{"model": "multi-label image tagger", "dataset": "photos of arthropod specimens (BIOSCAN-5M)", "norm": "batchnorm", "activation": "silu", "depths": [3, 6, 6], "num_labels": 120, "muon_scale": "spectral", "momentum": 0.95, "nesterov": true, "adamw_lr_other_params": 0.00079, "steps": 13500, "batch_size": 256, "warmup_steps": 270}
Rows from block 10, named by matrix and row number. Rows with one number belong to one channel. Each number is 500 + 50 x the weight over its row's rms, rounded and kept within 0 to 999. All counts start at 0. Numbers have three digits each.
# convs0: first 3x3 conv (model.blocks.10.convs.0.weight, 144x144x3x3), inputs 45-49, a 3x3 kernel for each
# convs1: second 3x3 conv (model.blocks.10.convs.1.weight, 144x144x3x3, transposed), outputs 45-49, a 3x3 kernel for each
convs0.3:482481463562548452478529502527500444543487460520425490518553508520534452569507445476451499524579529552638548426439459490440429574504472
convs1.3:500499524455485516508459453493488500485512467474489488454469517498499441549528473449461464489495517602475514480484449477458425439407423
convs0.4:565525562498542470566504470553594545514545601484463549513395493522510558513541532552565540513546644496519469416467527539524535518576571
convs1.4:424461546385383507474444440451523556456460548563551552479431393493453443483452482496461463570456467449387440461558478478564425510505445
convs0.5:517443404541485482486532554561539567487502529511504547439515462549613463458471470485431504526397398501413445460395414400354386335366434
convs1.5:539527536491493488487498478574545523582498458604557501525535508498508540462490587530628533474508506408421476539512489501513471479446413
convs0.6:469531501566579524511494480472456480518497519529506495584512539581532490584509451454451518484469478494473482467513466467499453472505511
convs1.6:460480531466482463438540532412464466546461413605530439530496541518473510511456457442496508499474509542456492456530600419465588468543572
convs0.7:476517439512476473497453435469491529465513470461452468484575479453529441450420433549556481553487460531513533484600507506447513532574548
convs1.7:546592545502553507471548500424425482400464533433443450528573494553582490501514523460405420563504503468403425493500515436463476443415430
convs0.8:507539504484519453507556454434430509524442537567495476528484500563551580590533511479463493470477478447444444457481544522498463442472432
convs1.8:525548626617573621537474529486476489538568487571540500461489410507534476444425459460544509426502470453491487564476424583537466597536509
convs0.9:481564484482454488332391451463445596425437561405446539454428423487451489521508541557435531591501538467424524399392360407515442513565499
convs1.9:487552458519491479501522576481493516470482448467483470516538513490529571448450465445450481500396449486436485431430449462421429453460399
convs0.10:543555507547555459501457448535652596457528536459560574429502624456483420411544495472466422525466444493458444418453452430418505489468515
convs1.10:405427487414477507438514588421509538394458459440450429540564533532524543463508479498499477518512537529556531473491471432483381459440372
convs0.11:475454450481539455456574544598523521577509510517553520528455458460445492486550489555572518466496516471506532508542530450538507519522539
convs1.11:507471537495439470440417468502490436494484526457470532510495405501498459537550519491503451458501482515530422480460443511531469477497424
convs0.12:466467506553471509506454565582559484470449439439462481391457461486385387440399472476464541487453532523441427433502427471456561422550650
convs1.12:526568530498562538480554502511472507522475541586525569541503540557524555523542514488462474564504460520475457404445438413439456403424391
convs0.13:464516531537590587503567535422465449425445552423478574543432478493474432498540438550532494537543510479575535509475537392411482456460388
convs1.13:466539468502553503494533520562510490531529544457492505530509548485555573451490502435425401435459486465445410521542515500513520553532500
convs0.14:524564529569520471517454485505496415498482461425440438648631565574534556511505630540514526522501550497516489491456485447538520503548483
convs1.14:496592469516568454524489431554480425577510448565570518451457429530533537527513495525544463501540518469513502531569455541619519542621490
convs0.15:535586574487464540513422473509582476495525548483551523614606440431543489432357351504449540473525543541519409565572461486517476511552519
convs1.15:452463410425479458519537573458538559507523503594535499550531516520587610484488478482462378467510447470520542530523528526489571546564547
convs0.16:467433567526456464449484448521459466490430509502516506505507495474475515501533504493459457491496470439523474482497533497425384333364391
convs1.16:457439500451420509451486472492514535451512554448498587551504520543482512524514543474548601474453481485427406370387408435411425437446416
convs0.17:552462511548532531452471503502445521533461513483444519472567518574516431443402488522501507534456488566421472551512419497461451497373389
convs1.17:507512494499538549502493503518460450475457452477466439448426382486468527528498487486488443444504485488474414503469444505507446514488466
convs0.18:463530523514564526526534500472541546543598560543506495486526524495472505412420426521588524465482457424510459540447470418447512418400488
convs1.18:488468469493461477523534521595518514549517556513524602435470527498490504531582617474519512515559522578518523520484487474440475478489529
convs0.19:510511622442436526511433525548465464439487540458531519576570522638567518486401411530500534532559513515529526473465480554519555518514580
convs1.19:444412418471406397564540544505455580533463535473472524476483476537531460564521445497523443505531535535567592514466481466477501470496477
convs0.20:420391459510478465558477490450520475543556510542526504493537565483510461545491460548519487511507485516639571498519452615567449484495529
convs1.20:497528514550542539538581588613551514568510525536488465542555662573543623584584603477513486497457449490412360419492492437435431411452431
convs0.21:480422429560492496519498468503499476490509498519513493490435516439484567369496500542520526558543514559577538360458491378473530447479587
convs1.21:442472528454481488491524481443493482478481429505450469539545574451518555516535530513507460531537567480528573637575595538525489478478529
convs0.22:483461451454536465477505498502562500511485465515493493474525361445359508548521489476472587460494557528500411524587499547534432450445448
convs1.22:471488560446477488508487423499495503491494518504497487471412629451464582476479529526384444495376429584549591478449417425402410435471481
convs0.23:622524528578583501436474480495491495480439410508574464483570513423528497505549441545540443537516442451506520500541412575606557496457500
convs1.23:502480511533461559453439548447474351461430386460474403516527541505497537586620664521524587452464515383400434587492475586526514454449474
convs0.24:537553534511523524512504549563404429417375456466412426461461484464463422442453452486457513501430514436433577499533442540650501527580475
convs1.24:430466395478475374433412369513546530464484464413394444564477429525453457505489534477451481520477504530500492515551526468527473494520514
convs0.25:527539477540602580450533499437481544378411498430402462519472422562464450480479563517505517525478450566553491565495530510405424504463420
convs1.25:545520550489483520521547549455455499556530562622668687497487520469510516512537572499503531469464568416425560647652565590590491521535513
convs0.26:460506491492452490594409437472534523463517509531528465520472407398575517457466482452477496513529476560578522557508520544480511499520512
convs1.26:501536485492548445474500454520511446471532442373405379483525519482495498475519496531518544538479470544496460518477394521498388514527493
convs0.27:533513424481507495466456446507456427538505475549519515503469514508519504464578533474446596459430534482477477548589497537553607513520575
convs1.27:480468490467535520394448550417437469395415490481528541497530524530553526485524493613495498534457470476484511493459543471465597407501611
convs0.28:524496471510479439504540494522470463549485533524489493517489499576510397444503417518483568491447470487435439565587549599591507477483576
convs1.28:500477513457465530448497558485531486516537505559570553503505447568548493512567563608577539560487519515450457522548540450573535456559548
convs0.29:397481571460498473570599508499463490506496545508531555527487490497474485524482568532498472526485535507434495595563625507522517507423452
convs1.29:514475403570508437550451469587509446544533426456413416545460404461474474568515508444490508439456472468469447521411407486512498466589537
convs0.30:404385480416496497432492539450509521488544443510578492534464445603469439513431519469468549447550566492533542393529487496614547497548568
convs1.30:489552562461483501429449436485507451504465417518496517543497425516471411490433455577556482549566555464539549438437429510406474506432476
convs0.31:494539531499518493430540484465529513440496466455476475553453479455534590396486537459423452508423450510481520485522505478492494574628504
convs1.31:487469435460518456427475550393483428463506459488484465499487447460533492526525522526531557503510550514568635511498386512536517516564533
convs0.32:442427509462507490399471445559566467539548499411423453501514493530503475522422496507518513490539489545506458517478501521531419711608525
convs1.32:494472537494451514610532486530506486472456511564564527511513441514599457456545491511518466468523474488516476542513535472553501527506521
convs0.33:508521551466522480410445509471472460481487540496455494568620588539554507454528530528514512446512513456543466519530635460445519500547499
convs1.33:498548452536557554505464468547499457538527528507536528506489410570510428579516488440478402478508429532543466463449425465367403418315387
convs0.34:479511499517423430464427380463462454488478534523460487523549559436558539456539474522461461576540514568533493446443443508509452433453468
convs1.34:481494608437482544482487468499504499490523573448461554429462471481458443492463435536500562548495480462542531399445467464544512461505492
convs0.35:441475411528541470511549443525517569520516473612585558525533494484536570456584666533498441601555473520560466531566517438491460518558527
convs1.35:549551578548569596513530510520534490509584476423436447512593551489568530471512526490479497508519463439558532484534455480479449438427410
convs0.36:498593567490472520502465495480422438501456486505547516459465465558572434520581493460497481524510495533497547451413505458474500457516507
convs1.36:482533542477553607442418450475527581466509568478503596522469431542585512533574448564492458521457416529500470411439446449491531439485452
convs0.37:527607573525552452569548494482502497429416445423463466535507533483439488496519507528595506497559457480528439462524460553564471498473442
convs1.37:452560621506548576470490495538514490505500540452506555512455411530498490465455452474499469403467457450528494495507382459505396457446375
convs0.38:417434568514460434438520463465454495450413441440433445423544502450606525494576451519571540530536520516460542479497406539596513496488453
convs1.38:695584534629479543585506528488520573449480563468435492438396343488415406471413407430511572461595591451532452466471556495482515533463434
convs0.39:517476469452450383489496453479492499439420433484503477442439529437401509463499494458486431538561436461532446438425482521539510513492429
convs1.39:473579623447499445474459452539500407445404410471413403479418387468488366449523428488491557536510557484504536567533537517452499527523516
convs0.40:513581592519475546503428470489474498471500517551593495472503412377510635388483561509499561493466521449447553484605440458437474515506454
convs1.40:537440422576468507597454449526507517512517558495520573463458486480400468529438511453482432524482472540514490417483480424438548454481569
convs0.41:497530456428553476437466495516604545522525539577529525474510384425570526358546423552465495543506480551550517508489395500567438485596578
convs1.41:530585553514529527438434490459483488483488502431485477435502479581497479502430435498457469600483396599460454471468486499530517531506534
convs0.42:460546523419476533511585550546508485561508490537474474467436576468378585550516492549497514547492503482495571533507430513542431530481384
convs1.42:493466442472475417459467466451531511485576485455536494520515466487522474493502506519470544537470530502471481461515553484472449509470475
convs0.43:468539550516554565446553563626482494500488523418466521471501523504481508498518587541490502516423469453512494437540538476425372464467500
convs1.43:511534588485503555444491552472513564554577586520569596521540552510564568444518551509513520508532507487448430452530501513527425509579480
convs0.44:454510493523548500432536488507425464496453474490479474499600546468617651453477542492454514475545534509545542538475492473534533474518483
convs1.44:491474451540513486535491484574514499540496483554477461384448464415475456488484421501464452510493482567472408534605563534539514405417483
convs0.45:548499474585475456448506524423482550460454511456481499568578477654513449504474515513475522505441432551487501488447562438492542404523643
convs1.45:523430507491456557506465533551476452497450459503506498479448452460438462532514441490499478538489562543477489481478498544474506559525504
convs0.46:494500493534466415547569493485509443466561518491582566461458535470465397511499552558476494495461480600548498493523490509501558432433608
convs1.46:479609585432579635357491569526545552498509530490477500441434458546453451521482499412403431444401454414389420394478480476476466517563490
convs0.47:478426531515515583459457527445494420397494442422457476551453430546514430487423427522448509559487507459441505470446585507447502547525466
convs1.47:412450506462474469501492518480442446529506515520488475513567529483576597423504495482545571509531626493518581571532510514537538513486488
convs0.48:537504506508538542522557516427478464423499428450524478453546444509505391407488437473505465512523525521531520532488475572462461461495426
convs1.48:511495550474544532436467512500550532611555552584532534520512517483507492422462492497544522458465564519476543509436501532470496531499539
convs0.49:629592477541553551436515454498495554582555554573493505400415477464448458443432413507499517543516588518459482528484474599510533487469476
convs1.49:501553534525565517476485450600501528485499560479526550452440520480484475457469514504441471515458464450429435570564587487455498440435504
convs0.50:521572455490491430483416426524570537477514529532538539542515480554506489499545478477487527469470520520544496564518554527625610462582552
convs1.50:477481509481521481493473421500510443474500470494498466488474534499539564461479551511446402568548517569585550506477518456484530460544515
convs0.51:498514519599550516465482405568513436580492435514519440538477503601409444587389483478464498559486515526516585581649583446552532443491494
convs1.51:526541479513449522537540550500511576474490600403414563522505452573478492576480492551523451567545500493502468486489537474524555478502489
convs0.52:523460541481565529481528509516495546560455474553493500415568585406540611522421399588544517479489377495550371546567618557501525547569497
convs1.52:531453487537477522443452512440459445461417456469528430483477511430501539417435433567542525529538506538488535440480416510494431415472456
convs0.53:443533530462532488414475506497493450450500510446475528462470557478441472524538487525518416523524448555599466428504506526534514540532431
convs1.53:602567673523419539502487512409529488460492455519473414565451421490469457475475522475520591500531599458525578564570582579543507586555535
convs0.54:450490456503536514465495535500490500456431381442423440514515492503489452534544578490481515472530557441465422535571545498531525487552571
convs1.54:514486468484558525437479456527524567526470512521501529447458403463497440396420387443440478428365371500434433521538511439520565390428491
convs0.55:449446487495484516465526591506488448493408472550550547515550566473622643478535558541514454525527486443441457492525507419516424388471527
convs1.55:663673563561587504526533551517481462520494434498449456489497455504470406553518419424407460421450519433445505555543519557549501560546518
convs0.56:411580553473579585513575636524471434507435449504455485590527458494456388497485453596566450567492385520439457523441446529542518488565542
convs1.56:458441445533450455426428481491448534488442548504419508485491472475506480465546483567454405574604645655585588507555593534528503480543521
convs0.57:493477437500544511473465416525441436476439549526524616533493602517455521461467528519469525529478538549552524522569515475519504440496500
convs1.57:570547557569507504559530551564547588446483518473533546425410401443462464423427451444503476494511524483455477455458537420495533462498606
convs0.58:429449469447486517543558524438488538438527499460533497445549558489478517530561576543481493469470558436439529486521378575615493458533483
convs1.58:386432552467500581446437486434447411448531502514550548451536515547577481558539417528573586478464489433397441409436529460495512496594577
convs0.59:512495528458397479445400490502491500526490520477458424415624478441541534457399414560445498507396469507466457511520438567609425470528483
convs1.59:601543528542560549494553521436484530453479505445436459548513464523516463494471570521531510511536465479516498459453512569532509525496482
convs0.60:494448454442463486444511539506501417594616504536586508463457472482537544488471527497430506494520579473485529463517509431556543515454514
convs1.60:474456534439451475479478441573582593462449594437439533558524577461496493448489548537539530536505503495479473436451534478429493476492513
convs0.61:514528521503502497556523527579498451565443535538475546449499494428467468410457544589596496519527496452437473593522508547464438521471523
convs1.61:550522506522503459449474502530466479506497509512478492501429405476455497482518501466504431522449424563486483532529450518556502513499462
convs0.62:504522491510482544536565522536563533504478448453414490541456533478460521542470453602528511506509515512456581502446481500472497520496472
convs1.62:487479540455435562400434523522540470536480487530508506410455489466480528596536505585507401505547455561595538431458458385534507433490499
convs0.63:513449459601528497660580518551520540510543489557525489421541426467583435415383333461454510490534600450429523451548528445533529510576595
convs1.63:589656588548566534478473529502495562496486586507474544442486536453485510463470524500550503532559553532593555425454465501548454518565472
convs0.64:453422450414404428442404405499481454444479494466556559517463520555574577520548534554498469522422484510447466462456481524491569526459514
convs1.64:463410468485390411506459459552610539523551586545538560502519463528506517538525551483461438447507442506605490446414438517490496536494492
convs0.65:602496514495467452607437442474465456555484554619555585438498457513510522498539556537510504534451526477476477550481510558531494533543571
convs1.65:483448407519410454574509533506531545499533569487533581444430479457420426511472487536572525500503464504473520440436425445442482382455467
convs0.66:485501537486459482532504492568510454510551531480604506532442427507413453498456514464561491553460468512457507522555521509540513444413462
convs1.66:475522520530536519579611535472544503500539570491495564463458496435421481478508557540517440504568483563575514510471477423466503417500553
convs0.67:446450477515532506506567468461436468410439449530455507428505530512558509592499508478494513448482506510538535563568535550434449566481494
convs1.67:488450461486489482511457475532535492511500439527501481503444488438477527480414416426481540512586627513527556469426449489457457474476475
convs0.68:444533514463545535483499564458357500480422460534472447523572452503580603518386445546410534511450553440446484498540453498462416508444404
convs1.68:548454458494433437460471454434463458515464454577483455473466483500487445523513492484468460552507510502507500518548514511559524538506574
convs0.69:529505564477507518486495561508493504473508561481522519491516466440532570487565532583598505577547420532537407531449481561474485550456498
convs1.69:573639542519566475376473455491487527456490532393423455473485534482513554538564612417435521372419518438478575532483439531520478547546504
convs0.70:484554501537497501555424416415435481460511514427493504494431476387452491527512468610520499539484480526470388518415466504465551487543528
convs1.70:548564503492545496474521458582476493540498507477455446456495517461494527427540495468444520426435548421472536549520539575552497498531545
convs0.71:539519473589549496465422430417450486428466489442517537501606558493545502501528540460508530504490498506498452464470505561630561490496489
convs1.71:331453556351499592358478571409458470515528554504566556527513444598560477446458436490486498476452525526507487438508559475568525516614542
convs0.72:507556583519522532530460498432486459442510458478465463497530503515449513500476497533442454536501509525565535607494501699570535602544539
convs1.72:404446536444524608442483526396477583412455529452446448552483528594542581574578515494494488419469510455580622454467431448448437465479402
convs0.73:407486453452489393447424388512499504545501550567499436610638574574558577502549572410455516477456460518495473468459425570647576445605546
convs1.73:443397400498425470532504462431483492523514498550472472535552527518582569436508601498592461474526468457489419472468471494506497559562489
convs0.74:448445542417467580475439523400486520485498483489475409413461476408521484499513479565488504556505507488497519547476516529511555563544459
convs1.74:589477420553482447538557545485422437551482416566479403390458498494564550485565523445444497456474490500448387566550514601491468535423459
convs0.75:516483454511489512503474407594602544573532456457437517564559533519588466588661527483464432503507576514546456509471515480459454540529502
convs1.75:543558441550571435509531482576537545548510521542509562417431364431507507466476499516538476530534477497549514498486478515502470496442429
convs0.76:574545504519495510445460512470538608438477591499458571496525433507599461520581531526518580498458467497522454394527489452500461499516488
convs1.76:401503536509509530463483461547517509542545513506534440492487486490503543479541527421509509463513538502534523444421495521509480502486528
convs0.77:417484503418460467452496473469482483435528591410509584468498517559516529575506477538533568449471496546534522503435482539568571469509537
convs1.77:429477475510514523474512503562499513586495451525400387591514550612506501616553558458448507480472509490432438547520524519454516526517546
convs0.78:395443447472484494499511465468514526462478490539467498479522607521515465468433486572458483599424473544449427577544489513523471512550461
convs1.78:496477504529485477548461455480513557486466468521482452468467436419430490441499499468462411498507450464485453484575549506573505531511508
convs0.79:427392497439480502519544480584530444488559538478497499476439439552564466475495432495483474469501543443461474519543493451567557519620556
convs1.79:519582613518586555522505502547561530500528575429467511461489465461478458458471429532578526459489411444403353454468529501484526479460396
convs0.80:458439454461442434475529488432549523508546544543551557517602550501598399455494504471487488458515566455549584481485535483469492461476494
convs1.80:485508553439415488504543574519525556512526525514503468516516530469482512490561498470482426549593529614619587452521488520535567613524553
convs0.81:434453479469451407474479443449470504402426422459511545479563463497494453437436528484408456586570540619551451431506467500552438510510472
convs1.81:518490475531494487466500504421449505427415498408454444556500504514516509528522491431445442481519469485454409509447415462462495458460509
convs0.82:482510560458463490514524444570473484601497426535491410464473544436467418486551447535483447456482522513565650607537450591614484549612491
convs1.82:475378421516525523482500501510560582497531560474488527503472493542573556555462472572535611459478522409441517433540612448495550436493517
convs0.83:542503469479531503432440465494494483508513512500474483395321434481398409555528440487537587459556595369474457454411408542522422561517494
convs1.83:541522463546523487600549515531447444551493441489413421506560601505549574532541552428424399465424390446466414401431457419433410405411380
convs0.84:495561483551495529506503473447517399441501438416424412473401516510452469537597528462517490478479496455429503473410410494429419579428368
convs1.84:502541527481471484531537534584536533532552561561557558493506497499539496415514527506438415544467438515423361479482455450470496413458461
convs0.85:554561590592542534504528492501548580459478594468493584487419410428501532470516537550580574463503547525522513564502491461465453502498383
convs1.85:376397415433489427418434457512505503516475489415403384514487419549477424533519435462412406469418420462432421585473480512471375438444383
convs0.86:472475558504396543509428538480488503489488543549501479358392465450431483472465428527523533508558512419452519467492488442517446423466489
convs1.86:507527473517579477478618557464453428480487460433429487433473540453502505435494440432504574471473536540537502569513489606510531567489498
convs0.87:453583512419512432449509412435405471530486441485522474639561473575592490498508577465456472488481461491451479507542523436533520419535555
convs1.87:458504527454442475556490473524542518552547544585602624371364359468504471490500500503504432525557549469483476480503470515542539452525490
convs0.88:372461513463524545508535606502562512494523522581542520550408396519457496508468470535470598489473493493507543458411565441452505577576554
convs1.88:499483528500487509410424443443427455490528478501529510492461452507461420546496435519518491592544477513461461512499475437467451500483479
convs0.89:486454572498379516590501548607503472563514501503534524398496390404494526449501546555466472553524540496487495518533389479487522493479509
convs1.89:456419407510519508531545576455401511460460447454479534548424463542432529543509518518472456451479494473475566488459533519435500528475449
convs0.90:476456446465511543473519555490543528493558576511574536564586569426543524487514417507507454499542508526555547456453577466477672352396470
convs1.90:546544537525556524478601567486476490459426463471467492494456389563562459557581535463404471517459502523508538436471457436497495352432490
convs0.91:470473481587541496595553552597549496544548502515487500504544491566593565545586514519514539495513566516526617387412497425526487431549386
convs1.91:492473437550472459538445391500506438579532440542482500552566493539520487480484543564554465466495444513476496526448425486474460541592546
convs0.92:530548619452506465518539470560500505513521507443415488465552400515536527547535571493480462506511517486474460571527473619532533601528558
convs1.92:469466522418395504500524555564588568455475488502496427528474438464535528455534509435440456441453436484474439497499563483495494439480453
convs0.93:456492564453423477507477497509476468471453420526512447549551544547500526463405512494477490526479454481426434462414443484476534461496537
convs1.93:544497440550536495541561520527554534585538525599550536522442504568496515585555570487496484476485437423464424511442492528502495516585488
convs0.94:555539497402520585429447574484480422497509458478469429506527481498482566492500468515507538561413455544478588493527474451517495531561518
convs1.94:431500450434495543498562547455483499524396486509492469456468473479505446486514418548546445527526432491433409379410401440422453423424430
convs0.95:427434427461472545485489553470436479433388392449438490446521481556574455505476403490500477519468458502408434491559564581668442487562463
convs1.95:514495586502466566567554556497452444477431463521528559562560479561587546494513513480464425549549510453483463622557481575559460508499468
convs0.96:483534598529513661495491556481537547429499539451498526628552453587467421502534458515487511500478470540453465463435473403415488477478439
convs1.96:529517531519501517447482507477493503478444451448417432531498477527477458485468451404476495495502496479467445556544508570528515504480548
convs0.97:487473512505503503483519505533553524483533509535457498537498379530570480504492492429458415488510455465467489547580518481404494485519569
convs1.97:467489548509565570564552560439477522450479506495558587480534529518518480566522518530500456511415323410378290540548598519471504560488536
convs0.98:478545499496631600488573464468545538468447526434461548502544428546539471460466489416394447443428481473456447532514516537514473500438445
convs1.98:576564580539523488600571547502507514513522500541492505536505490517509487567512491513510557504470487492498518553481507504488523490473499
convs0.99:462460554481509538466469472445538443498559480425501500520526465569555599581556528504490556471513504456482470535494501455500519539522499
convs1.99:474457480484461509430428459518506489518521530492523560474439467557484485550517516471500601442445520465437387525476477508454471536458445
convs0.100:504494463474494486499454468515474420526454432513447493472484483469525493485564518498551483546597485493542469560485527537585562551582542
convs1.100:554545496514548547478527590526498520539562514549512479476540585524531482475512488455509513506535565468538544457455488512544497534566529
convs0.101:471459391439473436468509501508512525481494603492443583464510392391472391355438381508532443513552502467541540432520521474624582534597521
convs1.101:526453563566417445596495442499503538531536555555586610616620563583563534444474492476485531541521555560605601530595589526518551559559521
convs0.102:501538473490544460593602545444538599480453625503435535661596555434566533413440455522452406505548534494506428450476503497536489503551418
convs1.102:424496583385466517362475504559567527633608587636617537525545491485528564552560565586537501534479434523499513528520598438453507452532553
convs0.103:448455467466412466511443496638583518561475567548557612505447553503542522475637515547595588476502462486440421453532534512556512507560568
convs1.103:464436581452470495482501496480506511477525519436437437543499490549541543507521520565553478515491458525465457516471510419413481412442461
convs0.104:556528427553580554553584560506533504484543495488511517584567517610597529553498507516481510526434477499472485481446456506473496544515487
convs1.104:501631650487541573468468473484502535456480517541534523508510498534522481527523465485467523518496546554521507552553521561452481508479463
convs0.105:449564573477560500544512483525520489539463475514491522520554549549551463536559581467519470470487527513622529533592530507442460499501539
convs1.105:430532510477586511463518477533534521469561533477573508504516561542547547539632622538561583539522537445471540457469464425499498420484412
convs0.106:544511488537556536519549557453427535441446490395479514416454433485468450480481526512474522495500554448474515524636594538606609429493504
convs1.106:441478506501506535511483506483483460497503446460454452518499494512487498574522500496457438537552517514563556496487441496496536463454501
convs0.107:546510503495475511493498484552514493509506483406448467609553524520502437419438510502588508541569554510519575477589568499563519481452517
convs1.107:485480589555554546531469544506509493453523509475476503511450396576551458627597522402387402400473410485563481490488498468359436475441512
convs0.108:501570507430459444477477437621398517522494510431472496482440554458472573397515587477487488460493466446356424489512438521488462541521496
convs1.108:557535489588500453597482466494550509519535535481449493486507456559505482566454571466474566451491510496586554424462457524471488556555613
convs0.109:628565604656562528640526531567503409566487409521514505452434394401492457436490413543434503536450464447476436595566550603513481522491515
convs1.109:488463415487505427457448409449436408416413413425465454493453533474434508463451475467424474502425500473415458481540503466453491505539568
convs0.110:467501443468508527506552569522593555560559582530447496359476512492503539516422532470465366480474429474494495555559584567598440483519439
convs1.110:483487476442514478512520481458497508528531509527488472481456441551548554467497524533426414598455449530560536454472500459460519490507509
convs0.111:433442416413420408456465448558451434541395428506530542426398371429466437452436436515474514565542510502523452573641599506525471506451497
convs1.111:496480471505488487484432458478493464539504431566506418523545576464505567483485593430444426427449474442411429449464447419368441442422441
convs0.112:491511621396402509454411456486549551467475536475482492497438563534519565511532526518585540531536540478477442527548526532610652579601647
convs1.112:509424442492428465449462476471589494488588569498548555410449462449476475451408468497532562515505548544536492535564408546553456571466447
convs0.113:475471379562483500550474485503500515448490491468505482428593596447541615478486553522495490602521531536493557608500624529466558545564647
convs1.113:537525529600539539495437482469562503556631550574594515438396352498453397536487470530511487489498463456444425546578484530556532504552547
convs0.114:479485477520446494448514517506450507572499552501528562470440533484536537592550470504375481487498615540506590380466586519638534409437440
convs1.114:570460450510492496434473461414481504404475560419439503543531444472519480491494582528504478501464435558488584496513465464469474475450469
convs0.115:552455457556486480507513396461452522473542524498551520551499564528399507642556606421502686461556637509568568567442470502433450381386399
convs1.115:440523492509508454532465401508500595494436562493525570448542520447488538454407451501521536518544492516493484444408516444401502471471576
convs0.116:432545483428592530444466472457469454436539474422531497372407540525428514526379513524536538485460534485411556529497465476571469429575439
convs1.116:518515489567484502525456477488565437514511414503485441509580553608609613577572491546482452521526507534576536521509505555540488542558483
convs0.117:502594548539582544543581519486476496560526474518541476482479542464494493451487420517494520567479495543490502540490585452494560578545485
convs1.117:517521616493502547526518524425524585420459547575595587572520431583541444528475406546503550574566555552513468459522554480559501577564541
convs0.118:426409443444434466412431439428515487436425471471505553553524472467508471480488472521586549578564549479476463473450408464460421452470538
convs1.118:563511491592558551523527603463456481504469491523533477584508466514541559496521578483456544498533560522524593552468491512495496562568453
convs0.119:561598675480485511370487523425483490443503391552494477523528494471521466524590524514430458484430481497483495457508585544460565606577384
convs1.119:497508484478522527486489545472470473572547501580556514436544537481567556434518459422557640378480567480450496463456494445466465510564494
convs0.120:467565538453543473443574449549597545496466435505459411560490447451399443490411407492430444485500468533520544438433494392354406486432439
convs1.120:548552476559517443508483458433494497482556507480498467540475407521493472492433466532561531500473477569479468388411459447467456549549511
convs0.121:500512509495517483426481453559537529452478460517504470422506554294516547421479503479491530459464452472453495514538441413393391472461470
convs1.121:489499528487478506571514511580424462576443440577513529472507528451478463476509423473488506449451476485442523465529549422504504430488489
convs0.122:468477523480488489548536543449497451504462417498517382601501437517607485432482501432436452455478502459537526422526466481516585473455495
convs1.122:458452427513523487460514468497467457535525531536499467443549502460494535517531559481541505522558511618645537456612527481592546503549523
convs0.123:537480425454443459420453522451572492492513453558493441460506463433579541430450497483538537470532501486513487499462429469478479507518508
convs1.123:437518486423532456442445427497499457581499485522443457488456459529529511527540533515514524562493456485493531527512514511490489462455530
convs0.124:452463434390487492407401442571542484466480457441424424520432633524466477449518463458495477482519499536566556510565460445494461464489530
convs1.124:506476449497451484443407441500499510461517472486470452459483379502584482478543577447475510519522461461540476471504566475481588515519590
convs0.125:573538483600475513608473553518498580524495511553557470472414495440490463416454511527531543456581520458536557464469469402437403446474426
convs1.125:493577575516526514510431469504494472497442481520486542531494458533505474555530493463475519446479508436446481517472454509534486485527484
convs0.126:522492378474524445497518491499487543443467518485459480583541551479495596428459475483507438481545549470581543470403459457453562501380458
convs1.126:561571583530464545580486533570545517566500527462501510505450479360440510403412431452546522542616515494517527545539550495433495517433417
convs0.127:513465478608555462575486471557484600507479511506529520430500433388517510429523570531530461552433387571464479579407414549428543520502597
convs1.127:476492548553495560499514531561530496536537484485525470477478497371386558487418530462434463461441479472457554556587558497524528392515571
convs0.128:489396515501438576502471507543395403564442473530510532410416474514534459494530521551619461492626560526558514520547426555565504460522521
convs1.128:523518502554596569497550535488526500463597521466512457468515506516497518459466545491507484477524570464559627498549611477485538445442482
convs0.129:472488565530508509488558512407463500543510474497486492492542527446570496484517512488465448481482563500462447449433502415452488478426419
convs1.129:463495494475514499427473500503475494484512446391472406519589521438563563455617567568572522447477462474434414496576532463494430446502473
convs0.130:500495538384422484452397421469450482481559567500538550561533460514466407538543548455495468481535465522552542566526564505532477442489529
convs1.130:479457482530451431512456524537502500463442502433414450471482459539489461473522486570563488507505494523520546507549561525508528464468483
convs0.131:496517504501468441427458462513448385526484413512467409514468507491506502454463503511468449513516438535509508524593574532601519557482443
convs1.131:635572484498470429469494410519505496500520505520510477480573460473541561477464506497499425469509442493449413516467468476486476444482464
convs0.132:428477506425521536483527473401472450501487450480547523576518386537539398568518478442542503430540501501414467511551430518526478463352489
convs1.132:519583513536533522537458455589492462544517494558508476510486376546474395473446431550513445571580550515506532489458460497552496490494456